python train.py --dataset="photos of arthropod specimens (BIOSCAN-5M)" --color_jitter=0.2 --activation="silu" --channel_attention="se" --lr_schedule="cosine"
Rows from block 8 of a small image embedding model, named by matrix and row number. Rows with one number belong to one channel. Each number is 500 + 40 x the weight over its row's rms, rounded and kept within 0 to 999. All counts start at 0. Numbers have three digits each.
After each channel's rows are labels from the 100 images, of 14976, where the channel reaches its highest value: "strongest on" is what is common among them. Only what is clearly more common there than usual is listed. The data: photos of arthropod specimens (BIOSCAN-5M). In brackets: how many of the 100.
# convs0: first 3x3 conv, stride 2 (model.blocks.8.convs.0.weight, 288x160x3x3, each kernel summed), inputs 0-159
# convs1: second 3x3 conv (model.blocks.8.convs.1.weight, 288x288x3x3, transposed, each kernel summed), outputs 0-95

convs0.146:550490465464487487539475425515508565530531477445469400555455502516563535481520465536451536455509503519490535470485543495569492571441471438630500461512472449540547474491538506582492520457513452542456509476500473557534456557543493507453453468493527446457481532523510425542457504485507536435479509423529479509512552476506484508614477516510533492480401511488454472498508508430563526556528439524437524477503540501505504546472531518472482468494493542504499520455499586471493491436423458
convs1.146:418543477494431490553461534501436495527462569543597540497559594525520489490520488474482484443464514463475548532518484537451480459497495499408533491510437510430486465475406461478533523542441538537463509589503460533584481483550455485509492464446540526521523529527488496574501501500447550507
strongest on: order Hemiptera (42)

convs0.100:435482497496560456492498540506479430466495551412454433487454516559535461459488497454470497481464505466472414474481440545449521520427485480474486533461566490527523451545457502497535475543541534495505471494502498439521562470476532578447521488507465480477555519531467420555437527550490507469500514492467591525529540493506485450536474529523531526430471585455449472580430479546475504524483507466495463527486527557467483398601480513536413467503502485510520515535584537487500438452498467
convs1.100:582504495479453515465492519472506503438468510514471496483563493519501462508404524466505488437475513503506451493551509524536490486518531546522482553493503447528507491462511523543529487449498451529506487469517468431493542451489536523536590467546487546447507494489477509492509439535478471483
strongest on: order Hymenoptera (48)

convs0.174:533532508499517477437521506542487479489495378549419455523435534509536479529483449503475612482521481527499369510518437461524488542529503455479456501499484496460456524493471472500455484463520530570440518486473535496417507546466504503471538534519508481498481567515486552482536504575498502458477564515471508515348510547515492421480542507443420505482481496474495496486491432531480511537514538515493505451533453482466464507465488512587468477490540482469510484489514558523493575520567604
convs1.174:485474547511518464451461552482452443468505556437524498444503514537536517523507474491500496476538527498466508552536542494514527514535488490536471518508518448488422548453466452464507514586491498432494495462440459502581506527519436595493560488436496598495467513480413478451538510511553542441
strongest on: order Diptera (69)

convs0.234:551425479429467504461483533488571430568453495496500499483510580491467528493514571518452500487540488436493469505497519502458534461445438567555566451473462442456544449496475461412483504492504439563420496513525537528507518573492495535531451564491495486382478499466411530472443517506527454491552494444489491535527527478467524440490457479466461502511565514543470516473484439543502513516535519470440454476505473557513528460515523529481407487499515440446450531534530458465587496479458484
convs1.234:464480561596535503480525458459531440471495594487560542459505514533526494487447537483568523555516495455486592518433511464409453497562558486547489515481522511522505544534469495512450437464493550501509475467500514567563535465533521460498511444554462523516507462464527474484437468449561506511
strongest on: order Diptera (61)

convs0.17:500552524499617522530520513521472451496508543475463479496516502517585493517522466435470461453540459550500540523506521505472479526565568509546444472493482447491497525530471455491549477478538501513524515544455583461561482503507613471531505510430500554484464556471542486506558506462492495609560458559416537421418438496532507454501533466449430477475490599508535567505492477528525491531467490535496487495479549514547488564435501533475562475466534512474505481530523548487470490529548416
convs1.17:427516443451489493475508506491491551474439481461466532515466515518476415522460480556459464461479477558568470587540539522528457530472472516453506538520500525549539527491510454479494483471478397527438569509496532465525447550429568458465544428530461552493459473443473444527511528480486449466
strongest on: order Coleoptera (80); family Coccinellidae (57)

convs0.162:488434576455479497548482505418464524436520455485459529479502487491552507500497518488489502489584533535474511575499444484432536520513508588486521474513517512534522565502564506460446462535532483472522549476510483490551553460449564453476492542576429491507489521464499426607524571495525550465484500497505533492496454578555447450521474481505498460512547513438482556474450501499488524434465487551477412494465533460558489523553438524487549477553542486562619477507511501435515546508465475
convs1.162:499516479544475540525580519510586502496462488576531542486571492478440572454518479455528476500520561485463484433544527493503475563510485496492461489450523486365489468481508513519506526429449467428478539563537400471518497528547497452484587529421474533479547416554484433554507487507499512554
strongest on: order Coleoptera (38)

convs0.102:500542487528521471489508535503512460544480459394508447517468479472516413535469467442468457466504525458488488485496496482477481480471520455520493553515449519514494542469524494465461470486502482453514518488522515499552507552457499494505519473618457480562382528509470423420467525551552471364505510480516502469447468536483544365482502479478499438437500459467503470549533469507468433407463525498545474493485491564537539514517527493440517491493506417485500480533485506510499487556602551
convs1.102:465535468528537468482509458436492558473572420454473481538453516501500443545500452492493499478476432496535544462472530458469543491479457462507496591539542439533497484524486424640517487497531516466468424492475516515500429506473553555475547520536471506496457540574520500537537534487492553515
strongest on: order Coleoptera (40)

convs0.208:453490473533524498516496512455520495559447560560496482527500507574500463484549582512507421502487515512482580469510495552570493509541483565504474482483488487481448456508534458529495539441560473526535515419542441480463474447495462487476503538477433430389491543491519515533460520557469485539461508526494553449569534460451493521541474504455498503504469490583487559410469464454531513618494529553468490451449491477452513483466512501524455524434454533480479507419493450518601469542457525
convs1.208:404505486564486449517554440568484524473450476522488568572555496532458528481502526469431520496496509529494470542438512550522481491460470478515524425527540494539507498441566474486504497473629547513467491456535481542563481478513482491508446510461490541566507521507478489490495467515475555493
strongest on: order Hemiptera (30)

convs0.249:496379527529478462407559492458463474489541491523510498488502490473490441499519518466482447484539446534472525515535505510450495501475444524440444462487554483477506534465560459459470387512549562489560544502482508415483518428463538500501553588531582550470559472451467470526497556533488491525454497527489529411515496467540469501522467476522553469510401528526528516491593523499539523537495457546510491488488501519521482546496515462499512575558487497567472461434514436556585545523488502
convs1.249:547543443518497507450509526540495537495349567504573550538511408462484506517505482458505455509531551513472526492484521478508542505471513489550511474571440459397451503583506536613486501490473472556509494514530502464451467445535475491497418554456537547482479450516499488573490453460445471487
strongest on: order Coleoptera (46)

convs0.9:511519506519398471455487481470515559512493485535503483465499425525491514490484506492608503496486542494453546502542473445474498498548517473461502448500525516498425454531457413470517475472457561466500536461446493526522496475536575542472459512469485475428413516535479518569471522555530433436504557463483465463478506525485489525540481533444429468512396506518513403566506525489503519588527545556457477492509598484518521489424513526601468510481523447482538519514505517496498591534456461
convs1.9:451458531516541444465591463539526465496491526501503495508570470494545518484441437483520537503599470490463488528513522428538485513468418565452541560492435434515462527483461520424529494520496512483501557513452508519619515491510547537538477451448561499497599496476467543500570514512514520502
strongest on: order Coleoptera (36)

convs0.218:474463492514488508510438480522498496564614560470494498480490518452470516520542476480494499492434469554400566497546499518522571514533480484432493541511507423505559527528475530478546442476471452512534436468488513548446483431463523484508526466487483510530480535449503514494510550440586467493436503515574506475530490423608488500509490497526451562514443464512452403441606477532452502465484465512484493477546516588500479504530504490505499543532555551565468458519445548528536579505496514
convs1.218:585529510545500492531521502495503619493444496477491518529447507505482533497470591475560521480488558472544545427521503469532644492490536530494514454478491495595489448486502469484437530579474481482524485496471496502460510447439522458524518435527561497477496474516487492492472514518515498514
strongest on: order Coleoptera (37)

convs0.198:521438506485511434492558463477482497497451517412460544468462466547469591447512519399481502427484509568533516480505480528455494481549490483477532531516533476567506503529456524511556490511451521490435479477526469467470596570487545545471532499551501471615458499408471472501416444469551447430482514541501513469476495478470454472418543505511473444530444516543434455388526535513522467524466532510500506521482497494501457453459493450515488479530484512527421502486493556516506495587517514
convs1.198:472487479467507459511575467527451577549551479480513563525467549486512519500562540547543560500465549534557446513425432525534554480474421477488546475508471472512541478512528478555518554510456537529491472507460529530438509516489547524511459508563555419474495491483506464482460445523521555469
strongest on: order Hemiptera (39)

convs0.197:526487538502517509522503485448532546464504465523474510451496510515479513505438518491501526518500429523486478552483509489483494573531469490490481416484479493478522510492465483496542408545535469526525456462476438479546532514389578498515462511448554511526465468477543597520485570575476416437505477540492437477442518472522497495522505494545383502480496565541521586554488572491507535546504548504474627511448519495434465415504452492532502548471468517490497530420542508562464534550513492
convs1.197:509477562469518436464545497560434445490483470526569475457500468404466485449519561525543513537524576475466458517541486463505549547514451456488465504562474471499434476454501509492494575412524418434523533518433440495449503532469549541508465557494497638520493496450545474483487454486445452450
strongest on: order Diptera (70)

convs0.98:465523460529528542534447451465505534469491526583445529500479492521475555465517482533488524524520541452444518466558456525504567564435505545523479411423506469488468550443478575449564469496509509512508517556478515542502478574555544468484501519531484490477528567556521541490498475483540477475487477631516559545452461523482493465497445498487479444534491524526533528532543509512566454416566419486509511442479506520465561559544444502450567469504539476523544454459530583424503474487507487
convs1.98:432454511488523458550480465507416473470557495486553513457513501481515548515485519451575568520463504449486516517458524487462524543504517486481464554483551503517527480467455488495476563544570533474444535457470454513504433460485552483518600505513477436533578500494506520520496505495560496555
strongest on: order Coleoptera (56); family Coccinellidae (34)

convs0.265:517521478513479497504460535499522477516524539403395429509416549501574474456471495461455471479488544505485491505481445498521539484535481582470474516550525492470467544540472537505557474528475492601540486510513532478513501471509515477523528459502464532462465601523490448501457506514519522460465470523520490516482396483493509475478530445528511564471537454474539580688479511468471506475551528468462521523527541547465531494518507541536512498510537615475472495465488463420466544499490464
convs1.265:524426553457538476461481452491528496429532530515542461490564471472454449507495510523551491505544507517526458471565476529477533481486426505502561455519472527422513455443485531523456494521578522484521488454482446470517542502483439460475504487480460405478528560510490501519516450479447512529
strongest on: order Diptera (82)

convs0.140:483566515528503526572450439477457481524543478567532569500537436529456490534463538526471472499470527499498481489449496463556486550526436579483477513422489505480485495504561544551566526478498570487443530474469455502514505562475474508533522476442517556583575515514462553552466494524455531548455462493562486503433487487424496538486567464521484478508519533532534511489572516458541429545485474486521472476504525440586449601515533521544538497540483579511501442576478494479592521462503479
convs1.140:572553552540454509535440467422475471543520541482463521540532463510493585462499448507483485408502505502470499513544461582464527497447502551467496527588473557468496501521407519494468556492434493381522550491466461478533447474554516436479473505426504495438504415445448523451522483459530495531
strongest on: order Hemiptera (40)

convs0.202:487482452462535501519486451548490448476453509451597531526414465555489488452521454439519453516533515507481472397487445522488522476547436531498465555476513479521489455519504524500481494482481470474524539467519555464519437554453471472493506454489532463389524517515496421446532523533473522447470488511451494470537463477465405461478486533528581500481558459490497551575511556490510473503493482453502473452448472474486474541490518488472494466480471309521442486531449455485477489536456484
convs1.202:528499444492487498545416496452474433521533532472542525485520512483449477506520421535521529542413492463532480496470548511454475462514541503486499518509524544535511520471453553516428509546467576539502556505543463484461444518502512467454498502550478501433506493485493552532521436463448464505
strongest on: order Hemiptera (30)

convs0.193:537476534495461513463491425525553494461511503374486461453454511500500541491489434410496452458456519486478417512522533467628501513457486444530532532490571498553491511482515528497529478464562493466483549435562503453547452522539484475512473475538510530476467495523484526499494436441529458388532512463518542479510460551457521458531547480535433445472413483554517514560483497572492492569481452477480513479478508512509406527436509533570541508492551542532528467528515489465503563470484470
convs1.193:436580487487501466532472555409518461502490668543504416531517472495523478492437513473521504471462465515485480525541527499555486470491447476482438436487472531497497486519562462527534506556486497504484527520460510481550516479439462477423470534545531493552465570503470508453496420505536525477
strongest on: order Coleoptera (47)

convs0.16:470555455527511538425519493477523500504463524493513434453516522507417520550482546461498478445531565510566479457516550471549513428518492438486489577525491510533468463476469541466510455502494446505438562494481519508495536575515486563525499517537483467548490532502458545480467466546446495433412468487520507482524480530462476521472480555430492471507529448489584443530377586521530494556478514482423465458515552542431486425520497464458448544487484517507493473607506465467567495485501563
convs1.16:496489529529478512406513504498497478476502525489502505450499517505470518498498506495529581467439510488469493472466491625467526550492435510552455502517468429563494490499542500512448509474461447496486551547472499493451537480503480541581578571519564518509485503454498465479439447493479545475
strongest on: order Hymenoptera (63)

convs0.261:591451515498526529530430412444461475497552524472456567413472534458478518536516468527487487515462522469468481489551434458499499501518398546500550567561482535480479452549524489481497449533453456507581540525495442467490474540548490489463485536576516432497504558471540538483450478483543374544504502506479508450517445509532471517518538463508471504553445493511483475514597485497496519490452451500496542470609513480465519496494558446520508497492481543557445456553421505556488506516502545
convs1.261:580501502495527470549568485497484519522459480487495530512481461557493508492509497511514536496556510473572519441495566528480468440490549479474492448508454550503486464520501527485501490487566460508463520524501552536462525473480470517555571518539491489434526514534508523495518511440521543504
strongest on: order Coleoptera (62)

convs0.135:521510488455587445463478480522583520456470501524425514433556567453449473496447504470576502518448537473572468514505541518497562445520428498511530482557455474516479444555483609469450512511532502527513461562423483423479543478555521553504518557558460452529479550519422534503506503521476533504547454542501455542448476474499499455516516449472472506495488441506451430483545532451557543546457472442515490475479472477511474518502497489593528517493530429551458509503455473555508463525471434
convs1.135:504461496506559528464493556490483508520519523455537576504452466500515437442510470530551546583540550483484507507528431577508486572523505491504548509505499471487444456498485547446557484500541517514487535436526499505573525597486475497488574519483482504416475444464546491508509578490536499488
strongest on: order Coleoptera (41)

convs0.15:479512507511480512504522547572521500473503460414546514415502468557464532474478451542554448510490410490459482492440569515475487480522524438533466512440583480535535491540457541543505481493579518482492524498447512526536508477447495402532477423495512513563457519502453439481526464520463534555484532433410457519522508470524468438537536593504481444536527600457502490490575418488523521470511573475449557503567484484528501528466530487507487500514518533469518461447473510545471506544489584
convs1.15:503506442490481521470544498512482518489529524517591532540531559442493514524522480594555437497459496479436479448553520546483545486495494493571554576490545551454504453518509524563401522452408514397537484507535466517405482438500514414494512464477503507496467478503445431472531538539593511441
strongest on: order Coleoptera (40)

convs0.226:436560501526476483455557548484454461499519507524421472496486491515526472574538490494487489558440494619450508574440525470415518474524511504506518514499536453486477483493442500515466523533438521512575470472460568480472532540489482513447442516512478495499499520535487552484506563487519524599467456488454435464423585505447561461532588450465535481568491523454465513446483532530444496414502471559490554484493480545510498517421473508517543497469489534456534528612523533491484468487534472
convs1.226:508512488495395548505515521461481481505512480447488509478531543493447492405517455549474555493475467550558541507483472577524408454592485513468510475543499473434478502486490524487470517504461503516491569500500564540541560481477521523491541501492488557487479412481487509492550511490554499506
strongest on: order Hymenoptera (63)

convs0.133:402440524492495517465493457519489495426465478494578471539519500580522484508491471480489542567464508527629478495455474422554477539439509497490487467555471468470458515550496469529584529477547492532566490504543445553508467455541464548523547512532495467535489580530508489555503548546605529571475511523492436523502501532505427574489534528592543493532504553479540539454497486542480486510442491486473452510394530504515444547470453499500477496447517515549562467510523493478491475481467540
convs1.133:498511512484510547450434450573474502444442474455560474442511390461416546556561545587514475517510521507428483532590539495512491510515466506416508454464525512479447501536527486516483526480520533439517516565454517466463483461515508493498400492604483507547499526495442513489517507484482551523
strongest on: order Hymenoptera (44)

convs0.180:507550477475513438458506530540549498482542508477517474569445497474523524473500496405531482476509419487393425475563445454462461493441484565502442506508485502474509490546481504508485474566515486459463488498505539514570425506533574526454464492523477485487465505467436513502431493541470517402491478485534463535481472497468439498412474484530505428471533496488463445527580537533472437402477470490544466537551456489470487496489522556519503472545498381504539520537466460506471491439591504
convs1.180:504532486502568478493521477484479492497545427461473431438510539485549505481448556474552522477540480495499546477464496463538553548474470584498531467566495380489476576461503539517501492556447495516492501492379497437454471461530497543426514523475531496478514441463479536514452441452496513471
strongest on: order Hymenoptera (48)

convs0.287:446510483507541454493516488555531513519501441475488451536471481460539512520490473540520395549569509460453496568542524431468483489447499561468479528442513498512510528485475550487509470467489491541442531516467544384534472485471505526468541435539466469454557527506544538503528494531496529440536457509468537415504472516534543531441535552514501494567422527490457514472449449552498461465546474552456503467531484433468496616490584533492523535546482525532593455553483589475507484548522450
convs1.287:542593550477474535514484517443533479586553520403544457538504517481445481587427537481474528496490407464461483490448416610535467497528472525522488477473505511446506465536498542542528457494484488530494530465494453482540479492478467540496535602477487507546526476625539497516555545509536447498
strongest on: order Coleoptera (44)

convs0.112:436460519492509509482489465490549494428513471488491489490569419563492438489635514397495498507509553513548493496519514456508511518509410531457494528544494482497513440489472491497409477462495492478494469449594548483448469460486455488504603512499493508460461550490492535515497515554451486493557504533441557520543456588437533476477481533467532495530444489451517533508518491557484547530437519449442517439466491481512502567470467488494416456522490474551443600539472465516541505479475551
convs1.112:542503539480438460490488512589433532571431542496527534452472513474537413484511464493509533497475489501506560498517582475496448473490496457485496489418503534416463504556511479518528469503498588524441472454554495513517504503472527478506508466561450505425434524523618477478557452544543489457
strongest on: order Hymenoptera (49)

convs0.214:491543443443540489489506531488525514565571510498494448530475520561478500491556449500522603498455536477498502431531526446519510479480511547515516433479552487568518579503534559536508520533549525512413474500480469500439537462479479447481498473458451573546506477557529472484582476435470558390500571530580468553478486508500486531486458520481503587436431517573482516496484529534477458469436483492554540581462479450474510553517540471513552512441498530479535538458469452494497527506548454
convs1.214:531535462560538500497516506468457505476435536553484520488535441527555477451511545524453489456475536428490476485489519491557478569530526446527470543443481453449449461607488483465449489488518498533492564491504541494593477463518503495488426514403555507539561519494500489497511555472474520564
strongest on: order Diptera (73)

convs0.103:522485426548459477495493505535522507522539502486518488486495478483468571486520401527445479515497494514452465477490529486542505482471517617462514543479556528437465528452538483471477414513481464583436526442473470465484448534531540490537503438423416526535471572484460492481478501433494541478510563479515509510500437524518496462605511464488511454508593438494507533573458490578457475527533422460558482452490509512446493539477502517494517464475489639519500467504521489522543481517443468
convs1.103:495479470509380534523448522472449510481529503583498507569543508535445541539512524550458492438503520535496482526518487497507489474505473510502490455404500563487533510456534512523533528499522482529543508443498516465533527444448509475523421464525433460519415589461502493422419518487451474535
strongest on: order Coleoptera (49)

convs0.246:509417475512511538498532519452551495461518482572418457541477524535556471512449461522516479471447446494457528525493484491538535484465539525436469438459547540535532544545519440439534455440489547509496524505498494475548523512551571472529532438496485570527538531503549530496511486559506525579487492561520526496513438534465471482521460474389513450468472500491505452625431525471512486544503431481548503544485487510465539516524503480572552576491572549489489437540486577535480562482566509
convs1.246:516450470450487466398519422480538488484495473542498569508538534465506451508526491523537515448550482494495496530594490499469525544503516511497536546478435460453451497465509511575497489528485477497580558529546464479459454489539521490548527495509528438527554558484456487450519509492473460434
strongest on: order Coleoptera (63)

convs0.165:518548456503507440546507527526470547532474462467477537594497468546509510524542560514452436457475459526482524478566490464461500504527446487483413457540517484460462431474469437492444475544560464487535486460506513486498506428578490514443542487505551523465407540517481486477527515486452498482517525501447551537477562516489439463490483548452460451486498422493530392419547530479520491464523519565502542540440462443550470497412456526467467521476543530459536483575437496507452515554496431
convs1.165:471560537500581437508538477455470498478506494479534493534553471516519559445498532516460494486606516506417514553529535454499495532513509562506522505552496523510436504545528521540569509467553564527461475491540508494539447504499467497482507467455493500492435456541503447509556569574526541535
strongest on: order Hymenoptera (45)

convs0.34:544525509431465553527486470517494467410487482468470521513554487539496560430463440524454474527472490530431532524546483558467539536619471439433533499505518559476509532418519544460512461565494505601442528465521504495528528482470547456472504442518438559518436538494462501469535502468579455515494584516463458459453505528454483494565544546516487407513488507511516531451479481427559503525489597512513522514522454453526471551509479494519431497485513500568473472483478484545571495480477499
convs1.34:492464515531470544496466510563460523476534535529438554474496523497478495481505534534577508517543514452489447447551437443560582524483435472487424430437493477507559491481480561537514478535470498491518504546540565451491502441435495524445476476468490520460511585581510415480453536519507463474
strongest on: order Coleoptera (41)

convs0.242:495457512521519464551506499493482525455493451501480482512509453505494471408463456482581576495547495481488533474498497618442559509473498510452475416558515519463557441433480469465522518558538501518561455422504500502523453443462496493498442461452442487508542520435511430467431459443553493453535545578487510535453475495501542474491494491417574551465541527493479411520500513489517552489470450476537532547470507523500455512512507541468501529517490475562493594426476550548409490486482488
convs1.242:474477526492511523520512481445534458490477478517475509437492468495508478502551543516489520513485520511516526539560431452477427558538473433486478511495505419492507544411517533544521493548445494556544468544529519481482509515469515488544473545544513569517573520526483519437544498453514427476
strongest on: order Hymenoptera (56)

convs0.37:513399459522518508507500422477512490449493566516524533498428484538521535476481439545488507536532521561525539497478525422480434505495520454472406523520458473542475563492463556495473554545497504529496523506539497525536489484549523548463374468480516502492549471474501530426549506526512423498480515542520520473494483504478554504422431514459515633491478567529554490542500501448566543544537454426492504575465539527508468573512568519470500491551503559524451492445464501489480482472559465
convs1.37:527426462476532434478541502506467469493459584512458492552528444466549558482511561526490495522566500544583512502490485505459468505490600450447463511494498488500544481545501486455512484449507484499435452524534540548491488479560511421519556448534473562555536500534462516576442510518482536472
strongest on: order Coleoptera (41)

convs0.267:474501467443501473525524543422500536443539495465549412503460432496477497519480475456586521449493453541554540576543451558440486468510536529477451539483443425446506463504486422501521502508524534475505477533443492448474488498542469511443481496477494486433486489473543484489525504410468597508478444530451410490554539493515480596453457497491550473541456534542512458442504537544525468408478462542443491507482459473464562480513497497476483434474515438502480520498473435539474451479557446
convs1.267:462500530474491474463530498550422521516413491502504472414513462492512524460497536528511549610543514480503519520537467480589491532514491584522544494586487455486515522460510480556476488502596526506492453526544500491390467491510511481421543492571546474512471462515474641520470485492485462513
strongest on: order Diptera (65)

convs0.260:558534471541474493484461426485510506535469434521499544521523551497479528517478474490453494442457499566512456436497521496433502522459457521520502523483513509464509460513459546535492487483517493535471492499498461432541475417528556553448479477541521535455554658454510527452459523548507583564533563494443466520536465535511479485556588442483514509466528556484599480488518478496559485498536446521505441470490467566526483467469501437488461515549504554513491482523536566517575480465422416
convs1.260:563511466522510575434470542452487497513587501492533514456524496471486461547529499500512513482532517498506522551532446546525554451466461539445573562465462498530511512475503508553542530482466441583468507458558451418584489465507496482517459564533542535436405469486517586415437538492533523464
strongest on: order Coleoptera (80); family Coccinellidae (47)

convs0.54:566516497500476514481529517564550545570530506556453499504471492534521483470549503491573444468565440501521494463508437516506519461478488551444538476536478456450539561508500504400532518504520478586537402533529502593538545581484522439556548538520407508527530455493434449486532542463552445510479470472489486501513480462506475499537439495502567514591532539429554519457495446549530498505446492467491496522476512561461490461529484490497501541496577457478529474497516558448569541550496449
convs1.54:472430466497515546465503483513559561473450469511576488420505457522523507496470470433505512557506489523502530411465506498507565480513491498453487487430440533477502422438486543529449496395486538430528453539484505502441524501419470523502497450538422525498469480520483489406486554423490504448
strongest on: order Coleoptera (60)

convs0.3:500471493478517459517469500518516560520480524385507461546506492483528570477497456534467517467510454504553497539447514498478557511451500515464538536480548480377490489396508537448464430421529487467486575430461521502498463464511501467514580463481436467414527589493531557514526482470525439491492505566459428536486448493455484516552562539490482509529447467515427527517507486470488492513500504451534623546499510465432437492486475518507513512532466467504534462520500529575500458445474546
convs1.3:483461576502536450493556496537516485492537521483516508548502469551526551505488525515510488507507478489482563569489494539562561525581553529498463519470499510474444457485562456426534507515439415495476576401523522487499558453421469559452424544504487533511502559491551542461486562489467465584
strongest on: order Diptera (73)

convs0.1:490512545462530512545535521475433467502471470452524500524507459503523473513495508507501538428467486425479511510504450465563499479506461527521510473484451570480503510453568580503497475524557530476529491497536436559534529443592487508499470516585493559492501447483565449465562494535571434441515445509538524479517426575519505549465541536512538463583465422431519468524492421496497495517472464494501448573479520525522557468477497519467594517424528477453545469590498518510427577529508501
convs1.1:519530478505478525490482496424594543497539431459447446524431535491511494490414451557508474493489494472512439404467492548514491506532453418434488525530479511526469452547459494483492527539474487457540525536504435498525452489488459525440499466505571497506575511496481426489513501547472473422
strongest on: order Coleoptera (46)

convs0.62:454522498484613546453491461602498487432496552558490537425497481538530423488499450464445497520585539503496475533454477533469516462478493489532566539551537500512442555503472468512507582502578551442533514487542511463476483540558566500420502513512490493503451506447464499499474530513471431603496505460525539498533468533501520557485536585538516536523482509427501559516492479514498520407475546564531550523517477468423505487543525515491512430488436492403499492474543491494485498464535508
convs1.62:430484551505500534455453574565464476475466473557504499550450482460460451436480517519517452503481523505515460501472498479469578448485518499498465540542520421509518452524462502566454469475507437390466384502444545458453487503495515536457498535558493478435528534430481396488498445459529532442
strongest on: order Hymenoptera (55)

convs0.39:539471458375494523488507493467509532486496481416518496480494497537488466521515458540501436482481475492536420630440479499513555523489469471464501496514567512513527470548515468486461565497453500492496503511522517522435583498554478615438474574498461539512526472500497496532445477493459511490476518521504476552544476527479491574434569535468488522544523381458533456461492555417504560477497525547459502503485515405497546511496441473468455500498545592465546530479534477504516508453517449
convs1.39:460519530474520411476524509566558479538511403519563462453516429514464459474401495568517511483503459505518448489503465505566554557478482530420525474476464461461443463483474519503514488414496482471496457481492497548521521500589446557537547514472587422502477483535410405606485493545466466511
strongest on: order Hymenoptera (50)

convs0.276:505509484491414510546539531588489511483573514406456467475491483505474494515547472468488446527509441531467533533474439487485527528481521444501525622474505465444497534500533488470444489486503499510415473533505519468489568432457524525430494442526509530518460535470464477517441484502496421438520465429515509488474544453426458484571500510497559446437594425601512491484508529555454474490517506545537474510510465539467486491497514485460495484522497536542556528582484425589468544519525497
convs1.276:490570493485503546494516466506587414485471515437462427485532533418503513563511571494453538501498545497509450521464510529513428481556467518573530546514539526579490557533485502518501525455576503458531437565552570493481466558482454486491534474474470480427457469497502491481492515505503529554
strongest on: order Coleoptera (74)

convs0.114:542508544494438563447423504503519460552495431448452530493470455434499425417510490552504502550539552557486466559466513488543518534452510562530476466497513565541488494556499500495597500514548483484534415506462506426480511511486478443446492502515487497507456491532510519446524462435516490490420517491529466564492426514524529440482506509534497506586453458571554498608462568512545477483456503444468465477502484489480441523459493544489520526478489548529563510441446515522531511438589503
convs1.114:469508518488559505466498505496431521467515507532466492432514477551495528478491511470478511580506562445483481531536456473510596472467600476498522493555536585452478438456490514533453509468522496518507524444427449535553493458509457563531528583456465504518539458485421481465496482493548487527
strongest on: order Diptera (85); family Drosophilidae (37)

convs0.269:495494539496547522602518480497563463443470515495505511473497462523516470498485492467490507418477476472544455498526494482419531474463509411476587638500449500522517503493524504478535444447516494525501478501533551509476476529477535517488497485594458421440431495517498472504526508511509517550570534480480514422500472519482480488518554463471480420503450466543534426530537473558544579488570501490424486471493474562553520514469504531425461530461471429514571499520506494435614495519519475
convs1.269:461457478562519490505531542523481447522456522514515524595456562526530451484447462479507454522468510467504590514467474544442509528447452478496510562469549453495531491516440418479458486469470474474436517503497518518548446548434406475461438479468490453524458503535507523556464523471550516449
strongest on: order Coleoptera (62)

convs0.117:538452498492499547491505531459536504599440516465466432520479460472456572485510443560512542420429536587518560490445460494466515491546456552499542531480432517530543574586488501541514487449481549534542495458513506467503445510507517525515476474461508536479531518582456486455556507470497493538453541522556493609488477469497434482537452515539498584507444461504453505436493473497488519521495411543522528454474484487564472489528485450532466473435428478531444523505513513505558465559463564
convs1.117:484476492495575509487501484522468524517498517571489568528507514562460467479577478440521468479524480458583549523483557545522557484487558516433461453470507441473498496568505496475468523452615526530466455539488510495544501520554557490478479493544429538493517508445536493542398504570513569599
strongest on: order Diptera (72); family Drosophilidae (32)

convs0.107:551473522584547472492511464493515456462443514476450535479475482443517424493475386505482544501471515489492505461403501556466444435526522513533437498571467494497508506434530548513540503474463456471514515397429490403466503487515433544555551494487542452470532508437481489471557500486566446492529486547519529549491507528541456436515515574458478457533493473519467515513489476560506537509531445517441480469470522439493496575531490548414487458487485539574493541483459556544477437507515541
convs1.107:551543575522508503520470509473475523475544557504512532529476539494500524451426503522435494522457429520512538494527603446516502480473471478443532472533446529519562500414609513545515513547465464549445448429456483521542508509562416590461487539571463514563630504508430527537506462504470529536
strongest on: order Hymenoptera (47)